Rows from block 13, named by matrix and row number. Each number is 200 + 20 x the weight over its row's rms, rounded and kept within 0 to 999. All counts start at 0.
# convs2: project pointwise conv (model.blocks.13.convs.2.weight, 128x512x1), inputs 206-308
convs2.34,218,214,211,201,202,137,201,214,182,204,217,205,177,179,186,208,197,172,154,186,209,187,190,213,208,200,198,201,180,222,188,147,175,215,233,219,160,190,170,174,156,181,206,237,222,212,181,163,204,186,200,216,213,211,169,204,200,198,198,180,215,229,211,210,190,241,204,214,232,202,175,200,212,174,221,185,211,171,200,189,229,240,191,221,161,201,202,213,197,218,174,193,211,224,210,187,247,204,225,197,196,217,208
convs2.35,179,211,206,203,193,222,217,225,206,212,181,172,179,202,213,189,205,198,180,229,206,220,211,209,185,181,167,218,214,191,188,208,213,202,122,187,200,198,248,171,198,182,160,214,195,190,232,219,164,191,201,205,224,195,216,204,216,222,198,190,226,178,198,228,201,187,198,169,235,203,236,166,216,195,204,214,199,193,228,231,206,233,246,193,216,203,230,194,205,201,254,197,202,225,183,193,208,213,185,192,209,193,199
convs2.36,191,193,196,191,223,205,232,186,180,192,225,191,158,177,211,197,222,212,206,185,196,214,211,219,222,226,198,211,211,203,201,189,196,201,168,199,197,193,188,226,209,198,151,210,256,190,197,171,208,189,172,239,217,197,175,210,192,228,178,197,219,203,194,203,209,218,178,217,209,173,218,198,212,207,194,209,240,201,202,209,197,259,187,176,193,160,222,224,202,232,193,209,192,208,195,193,202,175,203,195,226,206,195
convs2.37,221,243,200,190,205,209,183,195,199,200,170,187,207,216,212,216,191,195,188,218,181,213,211,207,185,191,156,205,189,173,215,192,214,225,225,208,231,183,195,189,212,210,195,202,247,182,201,212,173,191,246,192,226,207,233,187,202,178,230,196,190,239,225,165,209,192,205,174,171,219,204,246,205,200,185,193,195,201,185,202,203,192,217,200,222,215,213,199,222,195,187,183,200,190,208,173,202,165,214,194,214,224,202
convs2.38,202,194,199,224,194,173,215,212,186,207,223,241,206,190,185,219,228,195,226,190,209,170,190,209,202,228,204,191,193,229,205,204,207,213,245,221,205,209,196,218,209,222,240,199,159,221,216,159,171,206,202,211,181,189,216,173,171,161,227,189,229,191,236,192,174,202,239,190,216,202,204,214,187,182,212,207,223,192,180,193,192,200,228,218,194,208,213,170,188,196,176,184,197,205,187,212,215,178,192,209,194,215,200
convs2.39,190,204,235,215,211,157,186,228,199,238,197,183,188,204,204,179,209,202,194,195,200,170,192,199,200,186,193,163,184,178,203,213,183,196,216,206,199,214,209,214,170,226,161,174,226,186,191,219,221,183,227,200,165,171,244,162,207,194,196,210,202,198,190,157,198,196,195,207,221,162,159,184,234,197,202,186,203,201,173,240,242,229,182,199,211,212,193,205,200,233,199,234,198,185,212,196,203,185,246,223,214,220,185
convs2.40,202,220,221,194,200,198,206,172,190,214,202,158,225,199,172,220,216,206,195,168,193,198,201,217,215,223,198,203,231,221,239,211,175,218,243,189,186,209,209,186,193,231,223,204,214,228,187,204,228,223,175,202,176,193,232,176,216,210,198,224,233,207,220,225,243,173,204,204,179,186,176,191,185,201,192,183,225,182,196,234,215,231,165,180,204,214,146,199,212,209,212,224,179,202,203,173,194,192,189,181,176,225,249
convs2.41,190,202,181,216,157,250,197,193,216,212,201,208,212,250,216,208,215,205,177,200,219,162,220,180,207,191,180,218,213,201,197,214,205,198,193,182,242,188,189,247,195,197,177,188,219,180,225,209,163,225,182,153,225,185,239,188,212,192,195,193,200,183,228,182,196,175,186,192,202,189,169,215,197,206,183,211,212,189,174,184,199,215,169,200,178,195,196,221,200,213,178,198,203,202,175,192,162,227,205,243,243,211,222
convs2.42,188,249,174,191,177,193,242,203,225,208,183,204,229,207,216,176,220,214,211,190,226,193,195,176,186,205,204,187,212,201,226,185,195,198,190,181,220,222,203,208,202,191,182,242,200,176,230,192,169,188,207,232,228,237,232,205,210,204,229,176,199,184,190,157,194,184,205,229,212,186,138,195,217,188,184,218,215,208,187,200,248,215,210,198,215,167,214,189,200,203,220,172,201,223,147,239,215,190,222,191,171,196,212
convs2.43,170,170,192,175,204,187,231,180,178,182,191,205,219,201,218,194,200,192,174,210,202,203,179,219,181,185,201,215,196,192,230,216,220,199,169,193,208,219,171,168,217,211,213,206,182,185,204,185,241,220,195,187,204,204,213,198,198,228,247,189,226,206,197,202,205,233,187,178,225,192,184,236,164,217,176,190,204,223,220,209,214,212,176,202,197,173,181,216,216,214,230,212,188,174,184,196,197,210,198,207,186,174,203
convs2.44,203,198,222,189,153,224,158,208,180,215,199,213,197,164,203,182,196,249,194,195,191,193,211,224,210,205,241,202,162,178,213,218,199,184,224,229,188,219,216,236,227,186,178,209,158,209,191,208,208,209,219,184,218,203,211,205,206,234,170,203,207,215,204,222,197,206,203,191,202,218,229,197,192,210,199,151,206,169,233,192,183,198,167,183,214,185,231,213,205,194,209,237,177,190,192,175,191,207,184,193,195,213,174
convs2.45,201,193,235,188,188,206,186,162,178,166,212,230,178,190,199,203,206,196,201,185,199,201,203,172,205,213,194,219,232,200,215,185,172,197,216,234,222,209,183,214,229,186,166,187,223,211,209,222,167,236,196,224,209,191,201,198,195,176,194,164,186,193,181,197,202,190,171,166,212,191,179,195,206,219,210,198,168,201,219,178,209,188,218,207,205,178,222,196,193,192,233,176,200,211,180,166,208,192,209,206,189,206,200
convs2.46,212,145,216,251,208,164,218,210,209,196,201,211,206,181,210,253,195,188,199,177,239,205,176,199,196,180,166,228,215,176,197,184,219,158,209,184,187,166,177,158,188,199,188,165,189,173,195,169,222,189,230,191,254,195,200,211,179,224,222,202,177,204,197,176,221,214,196,172,229,200,188,208,190,194,180,212,223,165,203,211,186,218,217,185,232,193,208,201,184,208,191,215,178,182,179,209,202,205,180,219,164,243,186
convs2.47,195,203,188,181,189,192,188,182,232,212,202,215,183,212,186,190,217,222,206,179,172,211,178,207,215,184,204,216,234,217,205,186,217,220,187,219,226,212,196,221,187,217,157,228,230,184,201,190,215,236,196,187,196,196,201,161,194,227,231,188,182,239,228,205,182,167,175,190,202,189,162,186,221,201,223,179,219,190,214,233,202,216,240,228,195,211,175,233,212,188,190,169,225,215,224,163,206,223,172,208,234,198,213
convs2.48,212,235,200,249,213,187,200,179,185,168,182,213,235,189,178,188,224,224,194,188,228,196,181,186,221,222,182,183,194,191,185,198,164,232,194,255,197,191,204,162,178,188,179,203,193,205,220,204,235,193,201,197,223,181,218,203,193,239,191,155,175,196,204,202,171,217,188,206,223,189,173,201,193,225,192,239,232,201,211,207,207,176,231,196,215,189,192,189,159,206,216,156,188,178,186,221,203,196,185,212,205,219,195
convs2.49,196,152,191,220,210,172,190,199,194,183,178,213,216,183,212,196,206,179,197,164,225,170,143,186,201,226,175,197,173,213,210,173,165,191,265,179,228,194,210,156,203,187,187,223,187,184,211,232,200,210,166,181,204,184,213,212,198,174,200,204,213,205,200,193,175,200,172,204,225,195,170,213,174,191,195,202,230,226,220,179,202,211,154,182,205,216,215,195,176,170,209,232,229,203,215,194,222,214,181,195,199,195,185
convs2.50,201,204,242,226,233,182,196,248,226,220,210,166,242,215,188,207,230,205,212,221,221,222,203,209,200,228,196,202,208,195,227,186,207,192,201,206,200,209,194,224,210,192,198,221,214,191,211,154,227,197,241,206,151,182,166,189,209,192,170,218,179,201,196,195,205,182,209,171,216,213,229,174,226,214,226,161,180,206,182,172,168,213,203,231,197,204,184,193,190,187,182,171,192,162,238,184,214,174,130,211,167,197,155
convs2.51,223,208,192,195,193,206,195,177,182,167,188,232,176,191,231,182,173,210,211,208,192,190,220,195,196,160,212,185,205,199,171,219,190,209,210,221,242,203,193,205,181,156,174,196,229,214,188,201,188,164,179,214,183,213,195,189,220,210,194,219,173,215,169,182,188,194,155,181,185,223,180,180,185,207,217,192,192,199,213,221,198,177,170,211,183,163,171,226,203,224,257,222,216,231,192,159,200,182,164,207,203,195,215
convs2.52,199,212,180,230,233,247,206,193,229,199,184,207,164,190,210,235,201,249,208,203,202,216,208,213,160,224,206,205,182,183,183,213,178,210,199,188,175,184,235,201,160,207,171,240,210,184,190,230,218,184,204,205,176,192,187,192,213,206,193,212,198,204,229,218,172,186,205,173,190,114,220,172,196,182,189,181,215,225,172,170,263,203,202,186,189,210,168,186,202,216,176,165,189,211,188,204,194,208,145,203,188,184,202
convs2.53,214,184,225,149,205,191,175,214,191,190,216,195,213,201,185,222,192,214,192,206,219,180,210,191,227,169,169,216,203,192,201,210,196,211,161,243,225,209,189,204,226,194,170,184,193,215,167,215,203,205,169,186,178,229,180,203,200,243,203,190,196,205,181,212,186,181,202,197,196,233,239,173,195,214,188,229,172,222,176,178,202,195,212,212,209,246,160,209,212,228,164,242,167,176,213,209,173,233,206,215,180,217,210
convs2.54,169,194,173,220,208,223,225,236,211,213,216,231,184,204,204,191,224,189,222,184,188,221,184,196,180,168,234,229,189,215,204,196,247,176,186,195,222,165,176,191,198,183,204,194,206,169,186,237,183,213,161,210,227,207,234,159,190,210,211,197,219,246,219,226,216,180,194,220,229,192,173,162,177,223,206,227,164,181,217,214,179,211,179,201,215,172,215,202,198,235,222,232,190,227,179,171,213,216,204,201,155,202,187
convs2.55,213,181,177,187,218,255,184,169,178,196,193,166,191,197,203,167,188,212,186,223,209,170,208,197,178,167,160,204,237,224,215,220,212,190,165,231,205,185,182,185,206,206,229,195,194,197,232,165,232,160,252,219,196,196,213,218,199,221,202,226,198,213,175,237,243,196,173,190,203,199,198,232,186,158,185,192,224,234,193,217,170,176,196,205,200,193,203,206,224,229,211,200,207,147,188,202,215,152,196,194,200,188,186
convs2.56,195,171,166,172,172,171,193,191,202,235,217,182,222,208,194,251,235,187,181,210,203,174,243,201,254,198,208,211,206,170,200,250,197,200,192,205,196,195,198,232,196,212,164,189,220,202,172,168,217,197,222,206,197,203,219,204,193,223,169,185,191,162,201,224,175,178,228,216,175,186,181,173,203,183,192,199,197,218,227,208,197,222,199,212,218,194,215,204,201,181,146,221,173,216,225,206,216,197,192,207,191,210,206
convs2.57,172,198,170,213,212,188,165,195,235,184,175,184,209,185,189,215,169,195,176,226,207,217,170,201,186,192,206,190,185,202,200,177,205,189,141,184,216,218,248,225,231,202,209,188,165,191,181,215,190,200,215,208,188,187,194,199,210,239,190,208,182,199,204,190,156,168,185,206,176,208,248,207,180,200,203,189,200,179,202,175,217,212,193,217,205,176,203,194,181,214,216,214,196,191,212,160,209,195,191,209,198,218,227
convs2.58,205,211,245,200,191,185,205,189,200,211,193,208,194,203,213,177,174,185,203,192,218,211,185,234,198,217,205,184,254,186,161,195,207,191,217,194,205,195,208,245,218,181,149,212,204,202,185,176,214,214,206,190,269,170,183,198,198,207,209,173,171,220,200,185,203,195,195,203,226,156,218,188,214,213,197,175,207,214,220,227,200,175,229,180,232,227,215,171,163,215,202,200,203,209,145,215,214,209,216,190,230,194,182
convs2.59,196,207,183,223,197,187,206,194,166,198,216,231,185,202,197,221,211,201,212,202,230,169,205,179,184,237,199,192,189,197,161,213,186,205,222,211,232,232,195,165,162,219,202,178,170,178,192,184,156,203,203,227,206,187,195,194,194,180,194,196,234,178,221,174,210,219,206,230,210,183,195,213,173,201,197,230,209,205,191,186,210,206,208,188,225,184,206,173,180,182,208,177,189,198,188,179,203,188,172,217,201,194,209
convs2.60,206,194,200,219,227,213,215,196,230,201,200,197,189,190,193,207,203,196,212,179,155,205,210,215,210,205,234,204,222,199,213,201,201,222,238,187,189,191,194,182,194,165,222,193,212,193,216,216,221,201,203,179,204,207,192,166,220,193,169,194,195,242,181,200,195,202,211,198,221,187,198,222,202,216,217,155,227,182,200,187,229,177,175,199,176,242,192,188,238,204,153,148,191,207,210,209,166,200,229,185,224,220,210
convs2.61,222,176,208,206,198,220,215,197,154,216,196,236,212,227,182,172,203,187,200,195,219,210,193,181,190,202,188,203,177,180,180,222,211,190,180,214,198,171,196,182,200,242,204,230,215,210,215,154,205,178,202,195,201,211,223,195,183,182,164,186,213,189,218,211,216,203,175,228,182,187,207,242,188,180,195,193,233,174,193,205,194,198,222,183,189,220,215,194,199,188,193,205,196,195,219,202,235,205,190,197,204,194,190
convs2.62,194,201,197,203,179,219,193,198,190,163,196,190,193,216,186,186,191,177,161,197,206,224,182,238,193,207,206,206,208,171,206,208,180,178,177,238,228,161,217,206,188,200,161,182,194,209,197,208,162,225,181,207,201,198,186,206,224,188,195,164,234,211,246,179,196,231,217,219,237,218,156,175,199,181,191,172,199,201,193,187,227,200,164,186,216,169,241,193,199,183,191,188,184,217,207,200,164,214,222,192,194,183,210
convs2.63,211,206,152,199,214,194,196,233,207,229,219,198,211,193,198,227,186,227,221,233,196,227,181,191,180,210,219,175,188,195,190,236,224,193,195,219,210,239,207,247,171,208,206,172,218,204,190,187,197,188,205,185,164,170,212,188,228,214,203,188,195,190,203,222,187,229,217,190,203,190,189,194,199,193,196,191,176,217,210,165,201,211,174,208,165,221,200,202,191,185,251,206,207,182,229,230,185,219,211,190,172,176,207
convs2.64,189,195,185,203,190,164,197,205,195,196,196,206,224,212,209,229,214,219,207,205,201,194,207,186,180,166,210,171,208,225,176,226,191,206,202,203,205,166,185,206,200,228,234,239,213,166,208,223,177,189,169,208,192,194,201,166,188,205,203,225,248,201,203,167,195,205,216,202,244,213,212,201,201,203,157,195,182,200,205,178,194,191,190,216,213,204,196,209,202,203,215,170,216,189,219,203,202,174,166,222,217,197,218
convs2.65,195,158,194,195,187,203,164,180,197,202,179,199,209,216,223,184,220,186,208,207,193,199,218,165,192,187,242,209,210,224,185,229,190,204,188,228,202,208,219,198,190,177,177,174,188,220,196,194,220,205,220,200,174,184,184,198,209,196,209,213,208,221,197,160,189,179,215,218,158,205,246,188,189,204,236,199,179,179,220,193,192,194,217,222,171,200,181,230,171,175,201,227,212,204,198,232,205,202,179,190,223,164,193
convs2.66,211,206,165,190,188,206,181,197,212,218,198,181,214,203,176,208,209,205,222,195,247,189,237,216,192,163,180,202,215,196,183,191,216,189,192,267,209,236,212,211,226,201,211,194,225,200,221,183,213,202,239,197,198,220,169,176,222,160,183,216,217,225,222,186,210,223,193,187,199,211,180,189,207,211,200,171,199,190,189,192,180,180,180,218,214,175,208,192,192,206,196,180,217,190,195,209,169,226,237,187,230,199,188
convs2.67,178,191,204,217,192,215,193,245,231,184,198,179,224,220,198,216,207,188,206,222,187,200,206,196,178,181,214,177,173,192,168,168,210,207,206,162,180,185,216,228,225,203,201,191,167,184,194,175,177,221,207,231,217,182,217,196,203,216,189,172,202,189,169,214,155,200,168,206,207,168,208,206,170,201,176,226,250,171,201,218,145,186,189,191,182,192,189,205,193,199,194,212,184,194,198,204,182,211,158,184,189,174,216
convs2.68,206,191,192,187,209,176,204,171,222,234,213,230,199,201,192,168,194,200,188,176,217,199,214,159,200,187,156,186,201,197,216,237,198,174,183,201,179,226,197,208,185,202,213,170,161,194,226,196,193,193,211,190,216,193,199,205,192,195,220,200,224,215,212,186,200,183,193,192,234,193,166,209,207,228,196,224,206,198,198,195,197,209,243,187,208,208,179,189,204,218,198,216,192,181,219,139,179,166,208,231,185,216,206
convs2.69,216,237,198,219,168,217,227,220,147,201,188,190,278,232,209,222,189,217,172,190,197,185,243,191,220,206,225,189,196,235,173,229,205,199,208,196,167,174,212,206,232,176,169,192,208,208,176,213,189,191,195,186,193,204,210,207,190,276,191,208,203,201,239,151,214,207,223,215,161,198,232,188,176,194,210,197,229,184,201,174,204,200,217,209,187,224,201,221,200,201,183,228,223,229,215,196,192,194,149,202,195,209,197
convs2.70,178,229,224,176,206,167,191,202,190,212,233,221,192,181,195,195,177,188,177,221,227,216,195,205,191,199,188,228,198,202,186,157,182,193,148,203,212,186,207,191,170,229,222,221,227,233,177,224,216,212,189,186,206,222,179,209,172,184,174,262,207,186,208,216,190,189,218,176,200,239,203,190,200,206,210,130,229,191,173,193,262,203,193,194,181,197,165,203,218,196,218,189,205,203,200,181,225,182,214,205,201,234,188
convs2.71,231,196,207,166,240,205,195,173,212,233,177,206,161,184,222,178,205,173,194,219,195,227,201,214,186,186,183,205,225,212,197,178,177,213,242,204,172,204,209,213,200,220,204,180,186,190,191,210,218,163,225,185,230,192,207,224,207,221,221,210,186,173,190,154,199,206,200,207,163,164,181,215,203,221,208,222,236,182,184,188,202,183,190,212,187,228,183,198,204,232,192,202,185,200,199,169,156,176,237,218,209,180,198
convs2.72,193,218,187,172,200,226,206,220,200,218,184,243,183,195,197,206,222,203,213,175,207,216,200,185,229,174,227,207,213,191,236,176,200,210,161,196,218,223,210,199,212,215,236,178,169,207,214,202,210,221,191,212,165,202,216,201,234,206,162,226,226,179,213,205,217,201,240,216,220,206,196,252,200,178,202,214,182,177,167,226,195,206,195,211,207,236,222,202,178,196,196,234,203,171,228,225,202,182,242,227,204,210,231
convs2.73,181,180,208,247,173,200,205,216,223,198,221,212,197,208,193,252,198,210,183,208,202,199,186,222,214,220,171,190,185,184,185,179,194,183,210,198,200,240,189,205,192,227,225,210,210,211,217,186,195,188,214,219,168,220,188,192,183,166,189,174,170,185,194,172,156,203,192,200,189,184,208,213,265,169,181,184,191,174,160,188,199,193,228,218,204,229,175,189,197,212,156,201,196,205,238,190,246,210,229,234,219,176,218
convs2.74,249,215,198,211,203,175,207,186,191,168,205,186,232,199,196,206,206,211,175,177,201,182,208,213,196,191,206,188,237,202,183,227,235,211,224,211,186,211,158,175,189,204,204,226,238,227,207,201,198,187,175,214,235,174,212,217,203,208,207,216,123,217,187,184,174,209,181,176,189,208,210,212,184,185,187,178,203,214,212,238,214,205,200,188,212,210,179,212,248,207,181,158,208,193,176,264,157,194,199,222,202,191,231
convs2.75,158,209,216,209,233,207,192,186,232,203,210,222,198,201,171,217,210,182,195,221,197,218,215,219,219,193,158,191,210,197,185,221,237,227,185,176,203,180,196,201,179,196,251,188,202,178,230,158,202,198,172,207,237,169,209,215,191,197,202,211,213,195,224,174,201,189,210,195,217,214,181,179,229,165,193,124,190,215,186,221,190,185,197,220,202,174,203,217,228,192,194,175,212,170,224,186,204,190,215,215,182,201,199
convs2.76,234,215,210,210,200,233,208,217,191,190,198,217,180,198,215,192,207,232,214,170,172,218,170,167,229,183,199,175,213,171,195,216,195,208,204,201,212,194,233,153,196,182,172,196,202,164,218,161,213,235,211,225,237,229,228,213,177,226,181,200,160,209,198,205,194,253,160,199,246,173,249,175,183,187,178,162,187,184,196,196,200,185,195,211,218,186,208,219,234,194,211,203,203,211,187,225,216,188,175,224,196,213,195
convs2.77,200,236,217,202,234,188,215,194,219,188,220,207,200,179,189,194,193,192,201,183,205,175,202,219,189,186,196,207,220,215,239,223,240,221,173,191,220,224,171,236,176,202,190,187,144,174,219,182,184,199,183,198,165,239,191,216,213,209,166,190,188,209,185,183,188,212,171,196,212,263,231,227,214,221,208,222,208,188,191,167,222,198,191,212,206,208,185,174,194,205,210,205,215,201,209,213,189,177,191,231,215,172,226
convs2.78,187,207,193,222,221,176,211,194,155,176,186,194,202,208,182,188,192,191,176,201,198,215,202,194,181,228,190,198,214,183,200,177,189,202,179,211,186,176,229,180,198,229,161,182,185,190,206,201,197,207,204,197,212,180,218,176,171,188,178,191,201,185,182,179,193,207,181,219,198,205,228,210,172,188,141,174,200,204,212,214,202,227,177,183,191,168,186,213,207,241,192,203,204,227,205,199,200,188,183,207,220,201,199
convs2.79,172,195,206,196,201,182,179,175,214,195,232,220,230,204,214,172,218,201,199,241,195,178,183,209,201,211,211,201,232,205,206,214,221,184,220,197,210,213,200,199,192,192,208,211,195,205,201,221,166,196,245,222,210,186,210,181,186,213,179,221,221,164,188,235,187,193,185,190,182,195,226,185,211,193,201,197,172,238,174,165,185,206,179,206,157,239,213,233,208,216,216,177,219,197,176,172,212,201,242,213,249,198,224
convs2.80,177,190,220,178,227,205,216,193,225,215,207,213,236,190,183,217,226,182,208,189,198,217,224,183,204,168,214,216,193,174,174,202,207,187,161,208,207,212,200,198,170,218,173,180,229,155,196,202,208,186,180,225,195,166,185,193,218,189,207,189,250,194,191,192,193,198,238,211,190,209,212,193,234,181,227,157,191,182,202,214,182,197,205,212,206,217,205,204,242,205,222,232,224,201,226,189,195,203,213,153,236,183,191
convs2.81,165,182,222,195,197,165,254,199,195,237,197,213,192,221,184,187,200,223,204,213,217,203,190,179,192,188,207,218,202,194,207,239,208,212,168,191,192,198,214,197,229,224,197,175,185,216,196,188,208,209,190,181,157,205,202,195,185,156,202,214,175,185,206,186,210,230,220,209,216,212,199,167,205,177,201,200,201,190,221,190,208,193,202,175,219,207,198,208,202,209,239,221,185,214,223,225,215,204,193,186,190,210,182
convs2.82,209,229,203,212,167,209,197,203,173,231,230,197,193,219,203,204,221,202,212,210,159,226,212,210,206,200,224,219,194,220,241,182,212,212,229,236,193,233,208,202,171,216,193,176,175,208,192,212,166,186,222,202,189,180,191,211,208,165,186,195,206,208,170,201,201,171,191,222,232,217,238,239,190,169,216,227,201,211,178,197,215,200,172,173,200,175,199,185,214,180,206,216,205,200,195,197,184,186,177,190,168,194,193
convs2.83,211,221,233,226,223,200,254,196,212,191,180,184,197,221,217,222,211,194,220,209,215,203,211,233,177,200,205,237,192,225,180,228,207,186,174,228,225,206,183,169,216,176,204,209,169,227,195,197,177,222,196,173,203,170,192,183,196,186,191,192,199,149,216,224,170,196,194,230,199,197,241,180,155,162,203,195,217,180,215,201,207,154,201,193,204,204,198,212,237,193,206,216,193,219,173,227,179,160,200,185,226,180,214
convs2.84,167,261,200,195,183,194,167,205,193,193,197,180,190,166,211,163,224,215,187,190,213,214,231,202,209,214,185,209,247,194,243,205,213,199,233,195,201,230,208,219,212,217,168,180,226,214,188,208,196,232,235,187,179,197,187,176,204,224,201,193,135,189,213,196,172,179,169,207,198,234,175,194,200,226,185,229,190,204,189,208,169,228,194,185,199,186,168,207,188,180,231,163,204,204,176,176,183,209,193,208,205,225,226
convs2.85,194,157,190,229,212,164,219,212,216,227,209,237,212,204,195,190,209,212,213,196,205,218,159,198,176,212,208,196,219,192,194,192,192,174,241,198,197,204,197,212,214,210,238,188,219,199,226,156,191,186,170,272,194,203,173,205,200,160,217,230,204,200,196,227,175,198,195,206,229,192,207,204,171,222,195,173,173,220,186,232,205,205,187,196,205,212,186,198,190,222,213,169,193,215,249,176,218,216,224,220,183,178,199
convs2.86,204,182,209,202,192,209,213,181,183,220,193,213,218,219,205,211,173,188,198,231,219,224,192,177,184,186,182,198,198,214,189,175,188,209,205,197,223,222,182,215,222,195,215,160,197,220,197,178,198,188,236,188,179,161,205,207,215,190,173,188,236,215,237,225,216,188,193,173,184,184,224,216,211,198,201,183,170,187,184,218,220,188,213,227,195,189,184,193,191,219,184,210,221,199,234,201,220,186,229,198,170,209,204
convs2.87,200,219,200,198,208,232,213,193,214,190,231,175,184,190,202,226,187,189,187,207,213,187,187,229,189,190,222,173,247,224,166,191,186,194,224,224,202,181,184,183,214,185,225,187,193,231,193,222,202,201,175,222,210,190,211,186,195,199,213,179,206,199,187,199,189,190,203,222,188,203,206,211,224,202,195,190,189,215,199,199,192,139,190,216,207,197,202,167,210,243,198,199,192,190,194,195,216,177,212,189,180,192,164
convs2.88,201,166,187,193,200,199,194,215,177,212,213,221,204,237,203,196,171,210,210,211,223,197,214,179,189,218,210,216,173,196,142,181,227,168,210,204,221,178,195,203,194,177,224,186,209,215,175,216,200,199,178,186,196,207,213,221,201,214,197,218,215,207,202,197,177,213,228,216,208,210,180,204,225,194,206,183,167,221,220,199,207,192,226,184,207,222,168,195,205,214,189,187,220,205,238,188,203,225,161,242,189,195,190
convs2.89,202,229,209,234,173,196,239,202,189,198,180,183,180,170,227,210,174,209,149,166,177,204,168,200,199,199,210,225,206,209,205,201,162,230,207,198,192,200,185,233,202,210,171,205,177,176,189,185,214,199,168,182,270,232,169,180,181,176,223,186,168,199,220,218,166,215,191,209,197,175,225,186,197,212,164,209,236,207,202,204,235,212,180,188,200,224,185,207,200,230,179,218,204,210,139,223,196,183,197,208,185,210,213
convs2.90,233,192,215,230,189,208,206,195,240,195,203,204,186,209,170,225,214,203,198,184,188,207,194,213,205,182,226,218,200,182,213,235,169,181,207,201,220,204,236,177,217,186,197,197,205,216,213,170,204,200,221,208,199,200,181,215,216,210,187,207,188,218,199,207,179,220,187,196,215,193,204,214,224,183,223,192,208,215,204,211,191,188,228,191,191,195,183,199,174,176,211,213,181,207,193,239,215,219,211,193,206,245,194
convs2.91,189,188,186,186,171,202,191,188,183,199,190,217,172,206,200,206,231,180,171,204,220,211,199,201,197,204,230,225,173,181,215,196,207,213,174,189,236,217,201,196,163,214,182,176,196,187,187,171,206,227,203,195,229,203,226,177,198,219,188,170,254,216,204,201,187,160,210,194,219,229,204,225,231,182,200,170,201,202,226,226,214,199,172,197,215,228,231,205,194,159,265,197,198,184,200,183,195,207,194,191,210,218,195
convs2.92,201,198,215,183,197,212,206,200,230,143,187,198,189,178,188,198,190,171,200,194,182,186,176,205,175,195,174,212,212,224,226,216,150,192,197,198,200,186,192,216,162,219,199,174,228,193,166,152,199,183,188,209,202,202,202,188,182,189,175,166,151,207,182,209,215,241,179,208,158,179,199,183,224,194,196,187,189,194,229,196,191,159,215,158,232,197,205,184,191,213,197,191,217,186,151,175,231,202,161,191,228,189,191
convs2.93,219,203,211,201,210,181,169,209,172,190,195,200,178,192,206,188,187,182,242,209,187,193,198,186,195,218,157,189,172,220,182,224,208,177,198,204,213,196,226,200,196,194,221,197,183,207,205,195,212,199,172,184,194,177,180,207,217,200,200,192,176,188,143,172,192,228,224,212,177,206,168,199,186,200,213,219,181,212,193,228,240,161,198,196,196,252,211,184,205,211,187,196,214,194,251,194,213,221,201,176,202,201,201
convs2.94,173,214,198,145,197,185,170,180,207,170,235,201,195,221,187,183,207,221,196,209,206,185,197,195,177,207,224,188,247,209,188,210,208,187,180,212,195,211,223,209,169,219,185,182,236,222,180,209,184,206,221,214,185,219,198,180,171,149,231,193,179,212,173,215,187,199,169,198,200,195,198,184,199,236,196,219,163,194,186,200,209,216,194,211,212,238,202,202,213,224,208,227,187,190,212,188,190,188,194,206,237,206,206
convs2.95,212,172,213,221,197,209,229,178,170,204,199,227,177,210,190,194,199,180,208,223,187,223,231,212,239,210,203,194,203,204,207,178,199,218,222,184,209,196,196,224,204,243,188,201,176,201,157,176,182,194,196,205,144,218,179,234,197,202,185,190,165,207,177,213,217,161,208,200,203,148,210,201,225,231,229,212,195,208,201,211,176,232,205,197,199,214,156,216,170,235,193,259,215,186,256,186,236,221,167,203,211,197,218
convs2.96,199,212,184,221,255,197,191,182,198,193,192,182,175,180,219,210,193,221,231,203,246,203,210,186,213,196,206,199,187,199,233,198,168,178,139,207,204,209,205,173,191,198,143,185,212,191,216,203,204,218,208,194,180,180,220,194,241,209,192,196,208,187,213,266,206,227,201,181,211,190,158,217,192,167,201,208,213,207,222,225,180,220,190,229,213,189,204,191,198,200,162,241,206,179,216,208,201,199,244,198,226,218,159
convs2.97,213,187,212,186,219,179,232,208,201,231,220,200,165,205,181,203,211,208,207,193,185,209,222,241,220,193,240,240,212,217,192,182,194,207,194,220,201,192,225,191,225,223,205,199,170,196,187,162,202,213,199,194,211,183,199,197,224,202,247,197,228,216,206,195,222,231,210,205,187,201,199,154,191,206,229,191,191,188,213,196,216,190,234,208,193,141,231,210,220,194,173,243,183,189,193,196,199,173,230,184,244,224,202
convs2.98,180,231,215,245,175,176,211,193,200,197,223,212,205,194,198,188,181,192,198,199,200,208,220,203,177,218,182,212,206,211,215,172,257,182,194,154,186,239,203,190,211,169,226,224,184,219,206,194,188,180,222,194,216,213,181,199,247,186,176,200,230,163,195,162,203,232,226,210,251,201,199,214,211,196,202,170,238,168,183,173,203,176,230,164,227,212,208,201,239,206,186,200,227,199,211,175,204,193,227,234,209,163,224
convs2.99,170,200,177,198,198,223,187,194,165,198,216,203,199,209,212,206,200,182,200,226,204,191,176,192,183,197,191,161,145,187,195,250,173,217,204,188,197,213,177,213,193,216,232,169,212,202,203,185,206,220,221,183,166,204,246,205,183,160,206,215,160,180,206,199,193,183,209,173,199,207,181,200,217,220,227,168,230,189,167,193,239,203,154,172,223,206,197,190,186,196,237,221,209,167,199,231,202,212,215,214,180,189,197
convs2.100,155,191,215,202,204,183,164,182,211,178,224,184,183,226,175,195,216,197,206,179,176,184,189,220,200,221,236,177,205,190,194,223,203,224,199,247,199,172,199,187,198,194,183,199,221,196,179,176,223,178,196,210,205,182,208,187,209,197,201,193,209,213,220,188,211,210,189,170,172,205,225,181,189,237,146,163,212,213,182,197,166,215,210,204,224,167,179,175,232,212,219,190,211,196,194,195,226,207,228,186,206,198,214
convs2.101,233,214,196,163,221,228,172,199,221,195,207,228,209,191,205,178,202,197,200,186,166,214,209,202,212,196,213,221,214,191,200,173,189,193,215,220,195,215,180,170,187,195,236,205,192,212,237,204,182,189,228,208,213,204,154,209,222,195,218,181,193,222,214,225,199,193,179,174,226,176,177,208,207,204,178,207,180,202,203,188,218,186,227,206,195,215,208,224,216,213,214,181,205,200,224,172,213,183,168,211,210,219,192